config = dict(
    mask_ratio=0.6,
    one_sided=False,
    steps=7200,
)
Rows from block 4 of the encoder, named by matrix and row number. Rows with one number belong to one attention dimension. Each number is 128 + 24 x the weight over its row's rms, rounded and kept within 0 to 255. All counts start at 0. Numbers have three digits each. After the name is the row's rms in percent of the matrix's.
# q: attention query (encoder.blocks.4.attn.q.weight, 384x384), inputs 192-383
# k: attention key (encoder.blocks.4.attn.k.weight, 384x384), inputs 192-383
q.98 101:104084094118158125133113117094127096085144132167138103140158138135121121145133156105171127156106183155118121116135144119144129116131103129154113140112105131121118127127113079090164112129116121133112113163098123168096150118148057112138151153152155165106109135129105103124107116122113141105168149116142135073155120133077125122092134136136126190079129118133131146154058144100140114150115131153113073119154130105102157131159113099126091137159087111112114088170130114118090116135125119150127144115129102156119151119168144078092135147125087085142131131149115131123100090088151146128
k.98 102:129106166094122165147106090161112156129101105132150127132066118117144115153146150136131150169113158147116115108134177138128115116128109161125133072116118142139111139165112137091115154150123105136138134146126160142118133132090104110118118150104120105075184128154083108166129136116126102142109183096126154114087111150091118137106102125124064155095146178154130140118139161116082115133146141084097112135123155107122127147134123082109147094102155133155129141158084079104159123116086136116132137102120103116156119098127129112129114108120148143114131115138157143107118134182092120190
q.99 109:087138125162144115126082137114073117143107145106123170116152130157150125154133135133127125137130145138120132126120142127126134116128128085141148108146114136114143105131151155151083134120126156078120157140085127122168143142128112130110171136143148153125135070140143116134073124129149104125136118150128140137135118131104151126110149109104169158149146138148128144113096139103086117112098148125140131111097124115151164130154078172140130125126123163093086135151103110171163151092110130137157159125126121092111141161108155132107120139169136130116135136120125106148132110146162125112
k.99 108:121164159114122120147130158137150088106150125081121139109120095142129150165128121096141136103162086157069151145090108099100137138105125127108162164122107088107145109146127081109117132107103149140116081138131140146139151139105157152143121119102142119141117113113152114094141083119166097124122138112143130153165104115112104085127126121171109077123123143158134141111133130163124111127119094185076143098133141121159150147105111169110141115169058125108106138178140088163136144123117151114128126141103128157105134140135121129162130113172159092102125155116153143140132114133148136165
q.100 112:197111091153126106179153122107113118203130155129124117153143102146112133124147160131107125128137132161149066107134111146162131144122107112161118119107113130119108123142115099130112121139102088088117170113129157163121111123146140121118079127118110147118111156102133137112130158101162146099164150141086109147130148153143125139135146112124129100146139136120110176144140113135114117130103108148173094119169081125136191136156159148136121136140135103130089102143111197141122089144176122139128110171144104142119137123131167173100193202133131131127081134119159088111107118120178132121
k.100 111:131148079088107100132130106114106125068166112128117114151157127125123101108098141135132135127124134164102125112153120122080091137126111144119079128118150140152150132090144137161118131151107129145135173112134095136163132165169099144150108141109130130142139104071089138151144137159113131115164184108137146134116134129154132124141110096121135101142167157116123128104151084172097160124161153164136124132129120137137151093137081137128107131149125102123125148161140140100118114074131157145121157107159113148159169146116126137156147101158178144150114147155182135129139131137126090079
q.101 125:129099137162138100179165144156166126115143134138163138149119157134129131138153108115160085109140138124102168105145096134147126134118130122122139091115183131104116123119136115160089114148148145148137100098178123166136132139114191148127081163120124129114109115091124105104081128113167098142099115182144102113108125109143135093128070107128129099150138093114082148124129115086164153163112112076099143143103157169137115175098137161150128120145157145132134135127106123168117125117160108118158125148170116106121096134084069156139136114118183134144151132079115118124115128090144173127
k.101 120:161134160119120112116151098128125185123132141126169135158184144122118127132079101159132168112135131115149124098120093145086112097144136147130139119128100149152140138119137147120075151126143130153126158108164149101185137138132136148131152162114153124122106151138152156129069092134161133140130153131123117146146113138168148128124123128112108112158130156141167151106164117092134104159132129098139115133125124164141126112082143150158130130161103132128103149145160161130122144186158127167174120130086094157103161147138161109105130129096104124122134093098103098162113088094097121116
q.102 105:138119151181108162123117081152124121117111079147139145113052126103123135122082123142134147119164125158138124130138122182140100146102117083091137113109136167094143140151086145129134130148113139137145111112097140123157105153141121172141138127138115117106136109111138111118137150115120128103153097117159144086159136147106153135175106090139113108172119133126124167089157156150099108145102184148135125108130126107166181100163099091147122130120137102138123107085103140149133106120087144127109126119141173119123138127128108126144121161193171122121130129135103136150162115131157139118
k.102 106:104123134149093153117131151139154143110115120113129127109139131116115122104169109103139148125127158137107140162143133171119101122152085088122146151116076094152155168127134145141127146085157081098149134123140122064109109112119154118121108124154115112092078100116098171148125169149146163163120122173140147091160106141154129158153160142130162115104140117132132142114155169135095189132159138117086128158129129123128137115159136143119144093126123119088113152094107170116123079116110149121113137137055132138156113121123126149115144130182167114151122099117141136134148145089107144111
q.103 104:149140093148138106124100107130154121082123122079155127100183138125145140134121135117200113157137128120167148173124165129159128139113108128128135122100113117147104107109115151068118126118113120163134143113151140121111168154148141111129159117149112140138123126125116125107104091168137108134125106162108126165159139102125128124133114148143138110098154135149082164153131070052133129182151159150133149134092081137132094145182145081160136177097115136108119118098140102141087164110126096151145121113139143121122123126150168117116145093159143128125127127185098136132130094139126105146
k.103 111:126130075127131165120153161150135140140171156137115120154110127118135094136147173104122127110145181110121136087118139139130131115165106118167149167107144128094116106137174138073073148130145168107134103117106081104156104129110136139167177158146138140111132134126143084112194091152153123106117114143152157109096165137110118096138089116117111107124094101118104109122090137112146115154090078165149137163130130095132091137174096077124117135101125162118108141138139160127115132094114120127106104168120143124180148135164137157165132140163137134119136138113138126117124140137181098142
q.104 107:133144150149170136079180094174119148090117112106157116098131125131151090165125104136140122128136140128115148134117122082110115070126164073121154106183099168117116168174138176096106093163123151137099099149100124079111201096113126123141133118075161142145131143146117108099097092117126148126167118168128113115153166144147104109093190126103112156124129151170103130089135088101136115084107109155114111079152068145126107136134168124107166093152101122146154117117132110158101093115130154121129116140123101113126107133116126128107110136163162100173121123146103149123129107203127157115
k.104 115:104112133118152147151092129129146149115118101116114107074179051135113105156113108137152108127125099124145126102129091102154117088125107141116140137142145109131146133153091117051094162131124157139083118092121133119096176090129146126121096162130150170129127162128132118107106102161131099130121137156120128144111116130138104180121158127115098143123106154120157095157094152087133149093109122111109136081157150101139180142143146139036188152098145102128125144104119122153140135125120126117123158159134118159151117101127104107136108158137140118150070168168120139126128118120105114128
q.105 106:151150114126137144135060139122115086146098146103070103152099121132113107137153135141156112162141134122124150138140069091160136081142192158142179107125097155118150157159099162123124118126118118131107147156122151085122150118139155145128130152112154101128147184133129130117124108150110148130105096116116133162168176159129096132122116122108106144101153124113106138147108126078113170181132115115149116086120102107151106159114120112097128129126119129125145143181094109133169194134143079144146140107133103124116126103185119098178132107109125152099129097131125140128112081151121121101
k.105 111:170128126124131134142132141128143121127117120110081138119132171109135108168092132120149122129154138142117128135126134127111154142176120150134132105143161138111141139129077134118144126150129124170141100179123094169107126090118173098161122111125153043097140123129131132167139143102105097095156141087125130099147122154084133135101117125143121136138148106138148164106136109146139142113097124076131120104111112117128122095134118145119151125124142105133152135129112134166102147107118189135121162122174145123160128138146102117159146179145139076133124096094184128129092103130143103138
q.106 113:113100136137095104154122158151077092124081127107140157133126129161112137098081102141145119152141134136138177146128138093109093134163122130157146106134100145170132087127109124132128084133134098140107088119079140112169103146143144172123157112172157125168110097131129155108144142102146149122132114131127126171082087111160144131089129158108140178090054097083144138143128138145135129106110116172154118122139119137113137119123094163148118121104125120157116112095149129143130105174119138156117112120154171073122101140120118138141115160151146129102154108140149115128145117101126120147
k.106 111:115175114062132179173122102142123124132136088129139137124108136126102109126117154123135180138133085120123146085113110135083130126094116099141108145128154160095175116135117137130134121096124147077167085109136085127174085152183093174119120102173134137111171118125144141160141162126113152119124138131152099131123097131124101137161143139116121157139141141111167140133135194140108171108120146116082144135109178173111076108155183108164148146155133119137133136098140141148107099109161138110162097112134117122117151128139199134115123131146142118104153178134166104140139112145107143145
q.107 109:099127115124106111111108122119086119129132140148078118146117131163132077164184117108138148154088130144158129134116111117113120157168123134095117106129100134098108121111114112084143106124169154143129128167092141088100131088117141115127116122093128110107107100084123157133149086171142098127134122145142114091160158137107089157129148136142083087148118154174141130132117165098114140108149148128116151136131122145150140119174095110160124131130105114131115191116191078152130088141106121091119112141092145088191126108105121136127128112113118136098117125162143122152104132143174133148
k.107 116:109140128147119130142134108133106107108119151111131070091130149073158142139111146196105174105106137158137134127133164177087090139148110101144137149156121144174107165143150128090182164098121103147123130129118124132141144147135125139128131085097150100136101126141133111104156119131106111169089161107124117101181097143129125110102157112149113105165088131128113155138128095167088142138157144150076146110157123112109151132168140165102124086121132107097150190157098120110119158107126163075113159101059109125118104084128113125146126098142128091140124143141121125130162125102133099127
q.108 106:113135083135114173134148109145112162120121111124109129083096085151143125128104089106083131147142107158121149177159166123149154117133094152112146169115135086138095124157121110150140096112086146131182116161091160146117112101103122140143098152134146150078143142081150102141078105130136144139138143112135101143090137104114142085126126097102116127179116122160145183166141151092132180097153162106101110138137115099110092138105088091132109109147112129182120171150117189150132137114150126131159162140178138141157077125133128142094154119150147146168106162115121152089106124131109143151
k.108 111:097107138185101127146124122101132096132088125159143135172136151098109150172122125130140102149147163153137134120103088114093110144142116135128106132112077115135125097125142112133115121091105105160090108090132100105125108169167091121078139124124110141154131120138071112161201134133131135112108157119137121114134127139167121108143113146135083106144158118136143149135115094145151159139122128157098110144144132114104182151129103132160148128134093142133140143133125138169088097129129121096152118133096166128109115130160137118122119124144131119076136166163088158133119163077148138138
q.109 109:132128154135086107137108107142116094110096133120118153134162169117061126108154149153169126117125114099147137156109164097129128114175160143157140107122111155126114142161133109177162071142200128136114096150077076180130100161089147119104125113130144070166131135123142130164119124144122123137121136121146094113134089124144133090066116119168102132151078127100133165134079132123096124106100101114136113115131169138140157130168123152082147111112123124166148163165090094145129132140139118149107150130114152134143106110095135114150169131135152086139134125143138106130151165100099120100
k.109 121:144104125114130126169171102117142151155124143182090134145176156122109147081091152113142144117117100128132148121077105135074107108155143160132159143142083140135154143138129128123064130145156114143127144103127160146115156144127158172154112099112182148155162133104122104140125158132088077153132148093129075130155152095129115117115148099169127106135161082127170134137143136134143126110111093140152140105112138134115144121090103135149126115097117096163142144126111160110135153172126100145187123080158087117149103129145119125130123126126137143103144092105130085137136086136116153146
q.110 107:142128117134110153140091117136124146103131146140096149147135145159128146134134150108131137134138123152170119161115149079129134136117072128139092142174116136134119140110157123079171121113084101149148143100137137149146138109114151082133124090139123119130127122105109134090146206116092118111171116138082151096141123109122136074160185144110149169155132129137171142086118166155102113099106125152105147126124121130134103099158141137141120148127123087118136100146128120114113112138122171134122148077119142137149119158126132130155165119126119097143071125153164148142144159149146164150
k.110 113:116148173157137132127132114165124119137159138112133142110098093157167128143153117137107121130119137143110153167168164131161112092148129130155102140122120139123113137173119085131164123118122149116183108112148137083089116145121144123117131113135131139067126142076146100108123166106163127122117140126138109125158168156129092080123068097114096118093097095150123106099124122166108120129146162143132131106166125130146109120151096117086170087135116142146122092133137127111177138131114131126099149152115086084109100076148112134116130121150113138117138117142126121116172136131097101071
q.111 102:154113148133129140111132121153131127131134144112090172166111108160114095104137120112116168166157149184156091130114138103140134176095131121151111097115123136117122111053122180155144105146101105102150133099113133112129129169126164129133095123119167142159174138124084060132168135099096100144126127125143116149150147171121152144128125142101135132123095135133120123094133133158168119080119125126106129119116111137113145130128113161148122104121094107132104170144124136134133153161133108161138104121109176128142134176121146123143140127131115116101136152171173087135141141138114168138
k.111 117:139153138130096124103117139145135111099109171107118118133142128120129137138077099119081124108073123156104120111184141134112129123096122159135138171137131159139137140184146117157148127099134147101147115096151114103157119139135157118131154093127103102100135097118096147144100156137122144120126119131167147178142092132139093127130168077147154127167111119099107115138134123177104144106115123165114112129096169142137108136120133162191094121152128133153087104095133138084136109103127149131104135133091133118136139132113126146093139097139131114179152131116194161170184138153112147167
q.112 102:152105116163124168134097126134127094116106143141097155117167132130148147160149127129111117139131122119124157129118132141139110099098183155090156165120085143119142105155136063142124097173130128124102164147114123156137112176142101119133095111107135140135162113136162112115149114150122139109105117143120162132110130131102120122102073107130114063125117156082118127144087109119128130147095161126185150153134092164088088125107146120101149147143153128102122121159151145173136094139119122117085111138148141153107139131141127092178114100169148120159151114131153153139137112141107098114
k.112 100:127147153119124068153146144178182090153119104165151164140144108076097112126084111161127123159082148136143144157144156137145145117141109157118149131098120130109110090130130138124056143151125118145115094063095140117114102138137101118093135124100130136164116138116144105160130113141189142124099133096079165141136106117132101114145116112173137137109121136134116133115149108107149116106148111103111130117173169164133103111119101108129116127159101116135103131142175149135120123175139145139116112178121144158108164141143182126087056164147158090131134148105092110141115118110130124112
q.113 106:137101142125110132117154103108171087125132062118115136125135133112179144166153131141149102142117133154117079186138091134148143149127085137184111106122148120117158123160121122090121115104132119076125111130136147158105136119141155136150145115129153136153087096100166129083138137116106142141146153156152175157129132125136112110177128135123155175127145139133091114124135161143096090143107115121123145119116133120147124096148068127110172128123113112112123069127178140127139082141109160101143153111155138121143123089127123131110139139117145088106147155144152115080156141130157138130
k.113 107:113133138155129102119161137103152108147114144116099136145130085118159109167137083118144142078168146156130121125131090116141140121126104059140175115151133123135156158085103184139118121105103128071080119143129130113144137110156103104139134175109094102139142114108112121104131163078131148119125151167127143147110154113155139149133147104128175120141128153145149113090130108094178132137122149130095111104116119142117099143140121119117142138121092113112120115079092158165120133083149172094059129107130137141127099085151167095142118091164153123138132131114124153129139133116141135137
q.114 106:138129161099107130140120102150102105140144108105147141122098166139117101130137105115142083144128097111180140134157152092111120141107122140130153138153111133121146158102172105082114171112154130127182151130150153094077116076153133105108143168122074148155157111106115124116168113125133122100140131141157194065123141153123146164111162118114159121089124125078129129114134125176132180148121117092147097108122074143102111126166155131111107159138155113096104141160105126107114163124123154129102169116133116105133144132146149132116139116148089134138096104132168095114138133099164137211
k.114 105:135114139130128178120147097160118130138153154098107088091152141125135086113113112121145143075126135078140130074162162130070124193119103123121133125118113122119159127133092106073139101139137167122155122120129152119130138082135097148124118114131199138108149100122166121110071106094131102138159134098105115105123138122152153112120097107105098099096113116089110100112097139124137134108101163136102156093135107119112114099135152171097102117145135195119146158101099157124163140132104141153133128114134149119145131145151114148124117126134117128117133170161132149153155121115150089152
q.115 100:110107076106164119085105129145143088134140111092136142112093112131105149140121113154093128138175111149166131161116073114100144123109149109177157113123154131119130137142123121097111154126156129109125143159151152162153123106170127119136164109133141126109113123095122153061114113128106081130141120123090156119153172097150105137122078140125173152154117101148090152109136173194127161148137109110160129121128147122151131153156139143122115121096108104113141130116135173146120136136152134137105167146131110135124116143135145092162074121162129102092117140109111140144132148092123108113
k.115 098:105137152144146173106124122124124103139130097086120155125113094168150165172163153106166144129104099134111081139133077101110146081146133087114148115163080111076158124141129143066128098113107126097137119146108173173138182088121141137116122127143124087122137107137141088127151119142159130127138114157093131156103138168152149137133104153134071116091163111144117130079138166152170135145160157147147163133177071156126096121127116131093129158150155126110156132131134112103138112156129152117132150061180121093102148150083145142155136155141145125154114156133133189137137110126132119149
q.116 106:102139141123098141168135140121134142090176152150069140119123101094147118129127157106125133111127132130126114102133164122132159119156111122121111107148153152128133136172116146130140099143131102139137128105113103120093113131105127117144141138113143097171177089096161129143150121127116130121146119132165148109085096159133107150065121124104107152101130146146100132137122157109139195150106116197145126142164094169135070127115150077106110090120105128109102117110141109132171118144124116160133133144120086113105144165150164127152137115171131137103125149165094106141144065079147133137
k.116 106:171119131103086151158137104156105113151136138141147165163158126146107135080128113115126135137100168166131175125136142193144091168138129147104123132136157096117138148176109165147132147110141140128108105108128124113128118124114127140097135158137152139119179134075163126066110150122122142134131127100154147098154176104133154110113132088165108154102119130079079148147152124122155122109118094121133119164168143134159109171158131125130145104145159109144160155139157112166133058170121144158136118116140141120075148110150132142121134140129174143137118097094161162133135099110123130116
q.117 097:166111135103082127110080138111137158133159131126116118147140160077126116099072104131120063151126155133137123118111087099154149140132148113103109148095137164139147114080147082120146132109095105085138157116114159134144117152133146184150171137095131108162188132123150095079151151128139156107143121103127146140111138142138121126142130103060171082085129126153126147190117112140128107132134100090193119104138124135130136115133129093124119169113136133126120142134103169130128095150141168132126130140100106144112147162130125132146136133087101128123116123174107161161108131163086073156
k.117 097:114095103174166160074114141118153127125162136107126117132111106121157132104118107178151094125129135116158133081163076109143140141144116096164104159080106128129147119125178078119062139144122106115145127100142074097142126137149135133130086126151139118154173119141130131145101153122137138153093157104138121146124134187163114092141112096095120116119130124136079142133087134105136087164130123158142080091102110080123133100084105099133111116145142119137132092104100133150098130138120151129135139130131137119097095117166128145111152111110076204154160116150122151123152124150138132179
q.118 095:097153121112106169151138139127132124121117104114089110169163129125126113155056125126133128135143110088115139116126130137094118127131155083133105121108168160087132144165106132171150112098122192154088110121113128130132146105137109173172120144174136145162155120143117126159110134119138112111141159109144104114122123126122158102139106183099117117169112120150137103147110132130136141146134122109063137123117101115125111131129092147123139169076127125157120109107111086089100112151117108168113109115115168134113137141147122121104106101142120135080124145150111139163136119102110141072
k.118 090:139145083183127113152119112153106150132120145141135153122130107175124137130155143169155128143152130102140147104142105109150157126158142139128126106124154131106116154161086073190114107135105128138122118090128094140122084156087089145139160137194127110131142133085131130159091127147116126081125143107124117137153169132108165140149111121164084156149143099132127086125144130105123149119124106114173130160114183133112108156148112120142139104102139137137132118172088159100128123159109143153140110148170123126134133123154158061173151111116121126089102109157110141145128125152113178107
q.119 096:134148156124072115112094109087154092165170149111110095108155114119124112159118139109095107066067115144127144143149107152139120133177126095170139141127147152101134156109134158124099167125175105146106137151163121098126065069133094165166157162167143168131157066138158085105176131104131120124145164112161129118137103154083120126109132138093124106120156119096139106129092154102139131098104103130120128092129120116092093119145159132080147124135109113117113157157149115124144143114137163092167141127117126131154116074158120136139108141134153135135165104148106093096164112089105140142
k.119 090:119156179114116098127101143124115104139113115116106118125153123150150156177163129147162127118130135148112097138119107133145135121115140120128103179099095103114134151139088130130101142132093140115116130143121109100090122107136088068132136112144120072180157096157138113118110113144097154159124124100127144132101157181106129135131111119123112172109195117145142133106112116128152137103145153091170107154137080175122171181150114111104128105122155114126137161141116135172165132136121150171132148152114112146120138155163081108139132137172137100077099130133113135123125101135104131143
q.120 098:132145114147103188141107115129119097177133120103130135129166131071121143092160137141132105125143138107087083176110140099121165107141116149118084140123127145132135101099137118115138133113160176133085146094132132118158137156125169125137123127168144140169149124109157160163145130100120130134143152099093115111082139166126154113086117144106139118125107139154121105082102103128096116108095110109114103149123141139088135142138101152152118114128084133095129107146127134058151083146110141156129124104117104115127130139118116136139116083122134082108120098139118096140121142146118094128
k.120 097:091138071101115155149115102114140163139138153120124154106177100123146101114104139099165094155132157124120128132186097107168152135117114226135134115116134110090120101098095102177133170108133168099137131153132125117123141082145091159119147190126110142174118158127088093110145097153151153148098156142137131123115130138145143115129101135074188111137113143119145126087110149160109175076088095099119114139116138113097100095119122101157120143086145115167114138126108147113161136156078164141132119140136111128148113103135114109120161098168101143132161116123133146153121109121112129139
q.121 095:131153096064141143108129107143155145118116124103130136124157070135123124147136177124139153110153134173130107075120157128121074149135155134104112112119136127167122135137144148150111106191133154102094082119099101085108142115109096091110138136097149102158138139106125172113138105110141157105081115090167100127116152162122130123124122100092100140117099133108122112182081160118136072127075146096140087109143084130134157143091109147139115147137136131085136109151120141156125146135126121134126132125181138148126133099093147111176117149134073091187146134133150134129126118138132160113
k.121 094:095119153096108124145138123141143164138164126099098147124121113117168144075144170136112126114160099140153142140149143163121106102143146119094151121132132118161138132145094162163132130161135102113127156087132136094167136104141123090101141136124150195126141138108140140151117147146102102122098151086147087161158136107094161108152165146152113194134082110104105147086148096124118126082114103115121098143091140137092171127085090137163115120139098120089109145160154098127113117070117146139126133138099103151144104147078113114149125149116122112129149139113133097160152115099132142092
q.122 091:155102109132083145160150124117147137131103165153137118105119102120142143152147110119108151126095150157076120161158095117136123157082143155123101162143114127106138116097117122142133169094135133082103096123099132095150136147166169091154145122146121167132151147091120114127120113134125132156137176176089151124123184122102088062135122121134141160129152137146128154135148169138140074133146105181109123147112113098121140132160118112184144152120112125087118098122116182140100141149142122134104125093139150097124092156139161172088094128149168161133155137126162106126134126117154135106
k.122 095:145131089141079124125143097138121109124074104103071148103133122139144083134118131139160141154118166115103114163130112113160130142155116119085134109130109121087140176116079115135121071118137119165147082113144110173186111139145119126136134119143145152145137145133139147126114165112131147103132133151170132110129113135159112118131151162112126182123109123168091141146136106130146117127121161107150106129136134112150134153145103118168163083076079147099148141124165087177083145123147142090090073155131131131100120121142154154090110088110196106105101166122126112112145144143141095136
q.123 098:052142155117103126157133078131109107122107126109088092101156129146156125138161145095141145161163118084096128152102138102195135173132096142090136127137128160091119144121169144190137143115110127148114086110153126132149108128112144151117163148120090092105147146156141088096129151129116103110142136133131131111156123080117203097125133115135141159152121137171127109116082146124137147167143134118082137115158138114112137092159151092111103100146077128133126099099145125135184138179124154173122123095123157127158142107143129128151132140137124133110139141122110105141118166107138087155
k.123 104:094147171163137161104115136125130068132111137143119140155155139147160142127148078149121087094114177130180094112155089160114114124095127109145136099131150148167149137087092156155127122103124140114124122132124142100120123140111137147148113171119129112152103136088092143130126173104176083125140147128093110112126129160155140123094094116182119126138099119152165094164136172101159132122115144130074141152147124131116084109133132113133123127096147116134118120154061094131145133128127146132112125120118118110153127135113103130170124078117117120165098138107176132123140137159149140135
q.124 107:140102131160120124162159105118122133117110137131158138129082129108155168120124158130112125141148107175137129152178117169156148144119100161153135139158165078132179064122134152139100116099077102108176137130132149136123144083085124135124113147130131149075120137116156124109149156141088114124128081170096080089155123128159149151115097178135138101175155082108108078102112103156143113136129085129150132153147133101126144105135135118086157086107134108168118140144151152156143112086100152139105119114077130097172103167135162157114139156129119142131107130104146168143132146092119122176
k.124 117:168062176184115110150160147113121105126127155135125113143085124142114153134156107103137123133144150121125093144137123139124146120112154106121135128106137131139093114136137179157151134106111102164123105160133116118149182140132152166149163140141103110150123094135146133125117124108142120122104143129140159120089142116179092157102119110119117112116135141148177077147155132114169116132116106112100134128072098091113112111121128108126090199140128153113157081088093128152151149117162162130142155123145164115103134115138131133146101136092128135174067123161149123129099109118121152176
q.125 102:148123100156117139157157128122099083098118098132143133124136144141132108066129142113116121159124123074143139110097156154121109102161131131128127155159110181119085082126178141155092114163147130162087134133120130133122149122112093128119125131123141111089148092116101103102120091114137119101137138110099140133079098130129129140121102114169160120145105124156093163123145104133130134092144109159115136123108101141146136173120120087113101147162101122125143161092131109131104116134153041177113074152147141167146131147135146152101107111164163118166154109152148139143130116137177088095
k.125 102:160133141148128100135100131137124082112118146172113130114175138135110103093117147148110087111162149123080133149153108150134097151104107154089105098131149134147105145145141102148100120110148134145161106085143094138135110144140104102107124090105087090097141175127109111119104145178118174129122075109127109097095107136101106139149134137146095138122129160115144158114146073108116139101188125108112141135083166172118087171099150119108120121128111103121128155137155135146105091190163092147122158141131144142140146152133122133159138146177120139106115099131153140118092137127089079082
q.126 097:079145102111144106135141118139111108095118142130097177100131099144145136131107090087134118112174111123162123113129123153107099137140114189115163088138126130140090131157115079169085109125143104138136129086136133150174137129129132100135121101160169157070127125147112152137123142145129071152160121118150104178141102096079139129168149123148118136115116131089125142136123111118153128118108079158126157107157102169131143138100122136179106098143140113133113163092135154122109186102147155082119138147132148133146104154103126078158110145115123161130094135087137103121107158140146140111
k.126 097:124149130078144126144142106136127100138100136120142101117153125151138118178158133134091170117127118147100146127102149131052126134138098151109156129117154097104135154143095146114160118141135110152119141188125137158150127167080131133148155112172168151125174152158123149143097087115120104087143127096129158130112150123106161162125144141126113139112131105119144159162115139132153132180089137119149128132126121122117130165172143124080152155172119097094139126091116080146123116127131121125171105150140159131119157174116109108119131157153142140162097092123166093100112121103090147130
q.127 095:149174124113127115135136114152170105105109150165147129124132160147131131160124103091131100118122116142120139092142130100165108119104127128171130098120121102110135122137146132150131091096128110120129139150134119129133144141163103155139120139160137169092152098112164136116084144102110139116079132125152156129127111162112116130110064131113127125121171102078155131118135112099154127138120110102153136094070132136131141146173161156099141171134116167111136080090167099077124113134107130101157108181120124110131137083166119131125156119125144137132136123126141141089138095148130169165
k.127 099:118128105122153108137095134132160160115140062114167119105147159083139102150120101140130155139137129108130187136163146112113142100182137115137116088129135116121145101162176128134103124145097105128149125127111159113124131149140133135085116109135081114093109082160136153143123121135055136127174134140144165168128130108172125097130165120150116146127147122135117142064140107142150166119172151159145167121147123144152124119084136154185102154120113117114123088124124155091119124137125163147117095112107128142094103138104119086112119136128112104110140126148143134114150121154124152141
q.128 101:161106116135120132145095125129095173143095156092106124139116127166122128113136176103110130083118140145119162123086146155110132115128128113132161097143119144128124157133169143104143146135105172133135095124129141105136087057108163154182115125127126136101072110149135119135133138152127138094132141161083130151134133150145085109116173146175119095110078126121171133104108129067151140139135155181117139086141116195153099102127128102172127113155087119105133139163168139108133128115139114157114105135132112094121145198138141155142118138137130118098103123145121191099168090131088121123
k.128 104:145093103135145099133105128107137110111118104107158139138127106167144090113161185124122161117133096152155108137142126127120089096177136079158122125122123162120112125119132140133102103091113107121082134161118152107137135119161104105117098125182145120174108127134189154127126100107101164117170126184100095104171114125154113143140143095173161111154126090158164125166137113121119129111096135124107112141116101163115135096158103151135159106096128115090141159139135196134157165135088098133134111104146120159130149108115139127172146138141135143078136169127139127136164095117131133104
q.129 106:134125148092161126086132118108148130112127150091125118111104131144110099175101083151100087140127100142121110147155079120163152081083145129138159131120084138101147136122130150129131156121147141138126103109126142170128134161136127084107128145120078155129099121144120118097113107145123148132090114102116139165135149141152136134132112099132113113123142071131128134157138084150126089147117106166108150104087150111055121103126138158144103123148136127179148101130123138137155095093103102079101138138086150102120149134118118151094149138176168087174132132103178122124164096130126076121
k.129 104:137135101165127109155158111096163141161139160117128117158171132126176093091106144136132136142102144089141132099106142099102094162105114134095181109134125147091151141100088158110144154152108116129159086101131128113153143175141086170164168146135141119164136117088119112095101123088124126096120105168117113148121153137170142106108112113102140118164104142150081100144117100135145129124134121089136149135120125110109143151120132140124150139124125077114133069112091132124163122135143099133120076117132129132158151122143104152095111121148098115141099153140144077169084142138098120121
q.130 109:121144149122072148128139106092132112136127125107158179112162106141102147132119128116152104104109149128086161112131122120148074123097129126105121152129142183139121087137154117176136119113169148156150092142132110117115096123105113151106142105129138149138167131133132125143132153117146172142127104097146123147068118138159124100157129110099146108123160054108139123067126106129082151135141080105126099112087120114118133098133153156152115121113110149127126123124110118137093122126148140123114160113098113092158156150112095130131116138111161146141091138165116114125123127126172141139
k.130 105:141146109120120136140133158166126133073132100105140099124099146104152135093129122127130143125114112165118131132109139096098121167136175149101139107113161119086111165155135143156124132111131101146120133103121124102106146123136122132174148087128076111131145101139132161121099134141130120165113116098160089151117120105144150137103121116102151114151139152105107117159137073146150147156146097119136079103110113084164130126109105115125109103165089121141154128127131087134139126084137132123125114188088124125119175093145116110153158144137130078143098145116124125123105112113111105166
q.131 097:101106139112123122088115142145124082083142112128138135116088144122139120090148111113141128126116135119115175181126156106161154084090142129104148149116120101140126141169129153109126119123048107115101116131109114145105114146124141116134120113148112084136143152157152102194143101161131109134124137137158110101117123123143123104177153149168150169139104095156144138124122136148094111165187102146164121131059166094143123114168128126134102139135146105101139135094109207127126135113109118148149159119117169142093092115124091150126161114142167119128139120118120138144098140114146137145
k.131 096:103090151104127147119147100158126128158142085121111080133118141155105105129130154110122134119113164060106115183097143162147125091141168160141149113129142149152070144114098138102147106110136177120172146128142122139136124122062096178130164093148128119148100094138102112133130161110108151130123140132120120128117144100140174138171122104113154180091126125142101133118093132129139125121172149125096142133178097095113081096124124102104142169145154072138118103133120123168063102141137128162120116133118146122160151106186130149154128134151154114167139144175159108142154127166169153112
q.132 103:139124116113148112085076104150126138124089165103073115145113186168097086099140121162150107088163148161114176108135082097058086090137141114149128133128155125120124140138124111148134132120124158110091162108134126145131088183146105097130115075124103082096099099168106137156110111116124104161097119129165147158150150153155133120171084124149136099139106100137138132140150105140092122135154141158141110088096137093120152131148137165151106114142107140146144102120094143115123118126120086115085122133116107139098164154161139155089130155108140104140147142136121113147135129139153148122
k.132 106:083141122162120117155115117144087108147136090163155110152150170138108089117174107122123114125117123067144149126095162138147111189122181150129147125113122130104135134148151131104088122157178152102103124143170135103132115137182182110121166148097172119136139124090126111097142141116093115115128094125100145122128128131084095077133119092116159117103124139142114134139117146130154181093102118113113146112089142151136149125162093095105106134105098148109118110112109092132123128138149093148134135127127088144136183152150108153115107140121176132117149147133083105133129156108134144129
q.133 103:114139094123166097126155134124179121114122147122108137120118169131131129089107106179140164123143119122143128120091129100105143120134152139108156107127115110147084135084156132147146113153111173112143130159114145083133150102154169144118108164074129156163110078143102120104163130141129123090157089097101169152135158137104089113115097096086119112142095135130151136129135176133133132099106126095134126132141130105136123130160109200097081075118139095104080117099142108101072145085104132139068095100150139169156183160137166135130093108106128088155144146144137159133112164103128162154
k.133 105:171167134165162135139162131140122116135139092091151137142156121159125104162121112148089117131081142132129068146128123098130164111122126087123156084116091089114122106119139148135128186149131138132139110124137127088141128098157119102090079150126174098177116150134112132111091105122148112117138119155138152141136142121141099143127146146112134122139157139121148123166094164119143144104086157132130114175129093118088118164137150112099138093138117144127130119111134146120103130150138114107102118137123088121143155122140149141146135102089132126144131142109174143148136114127117125099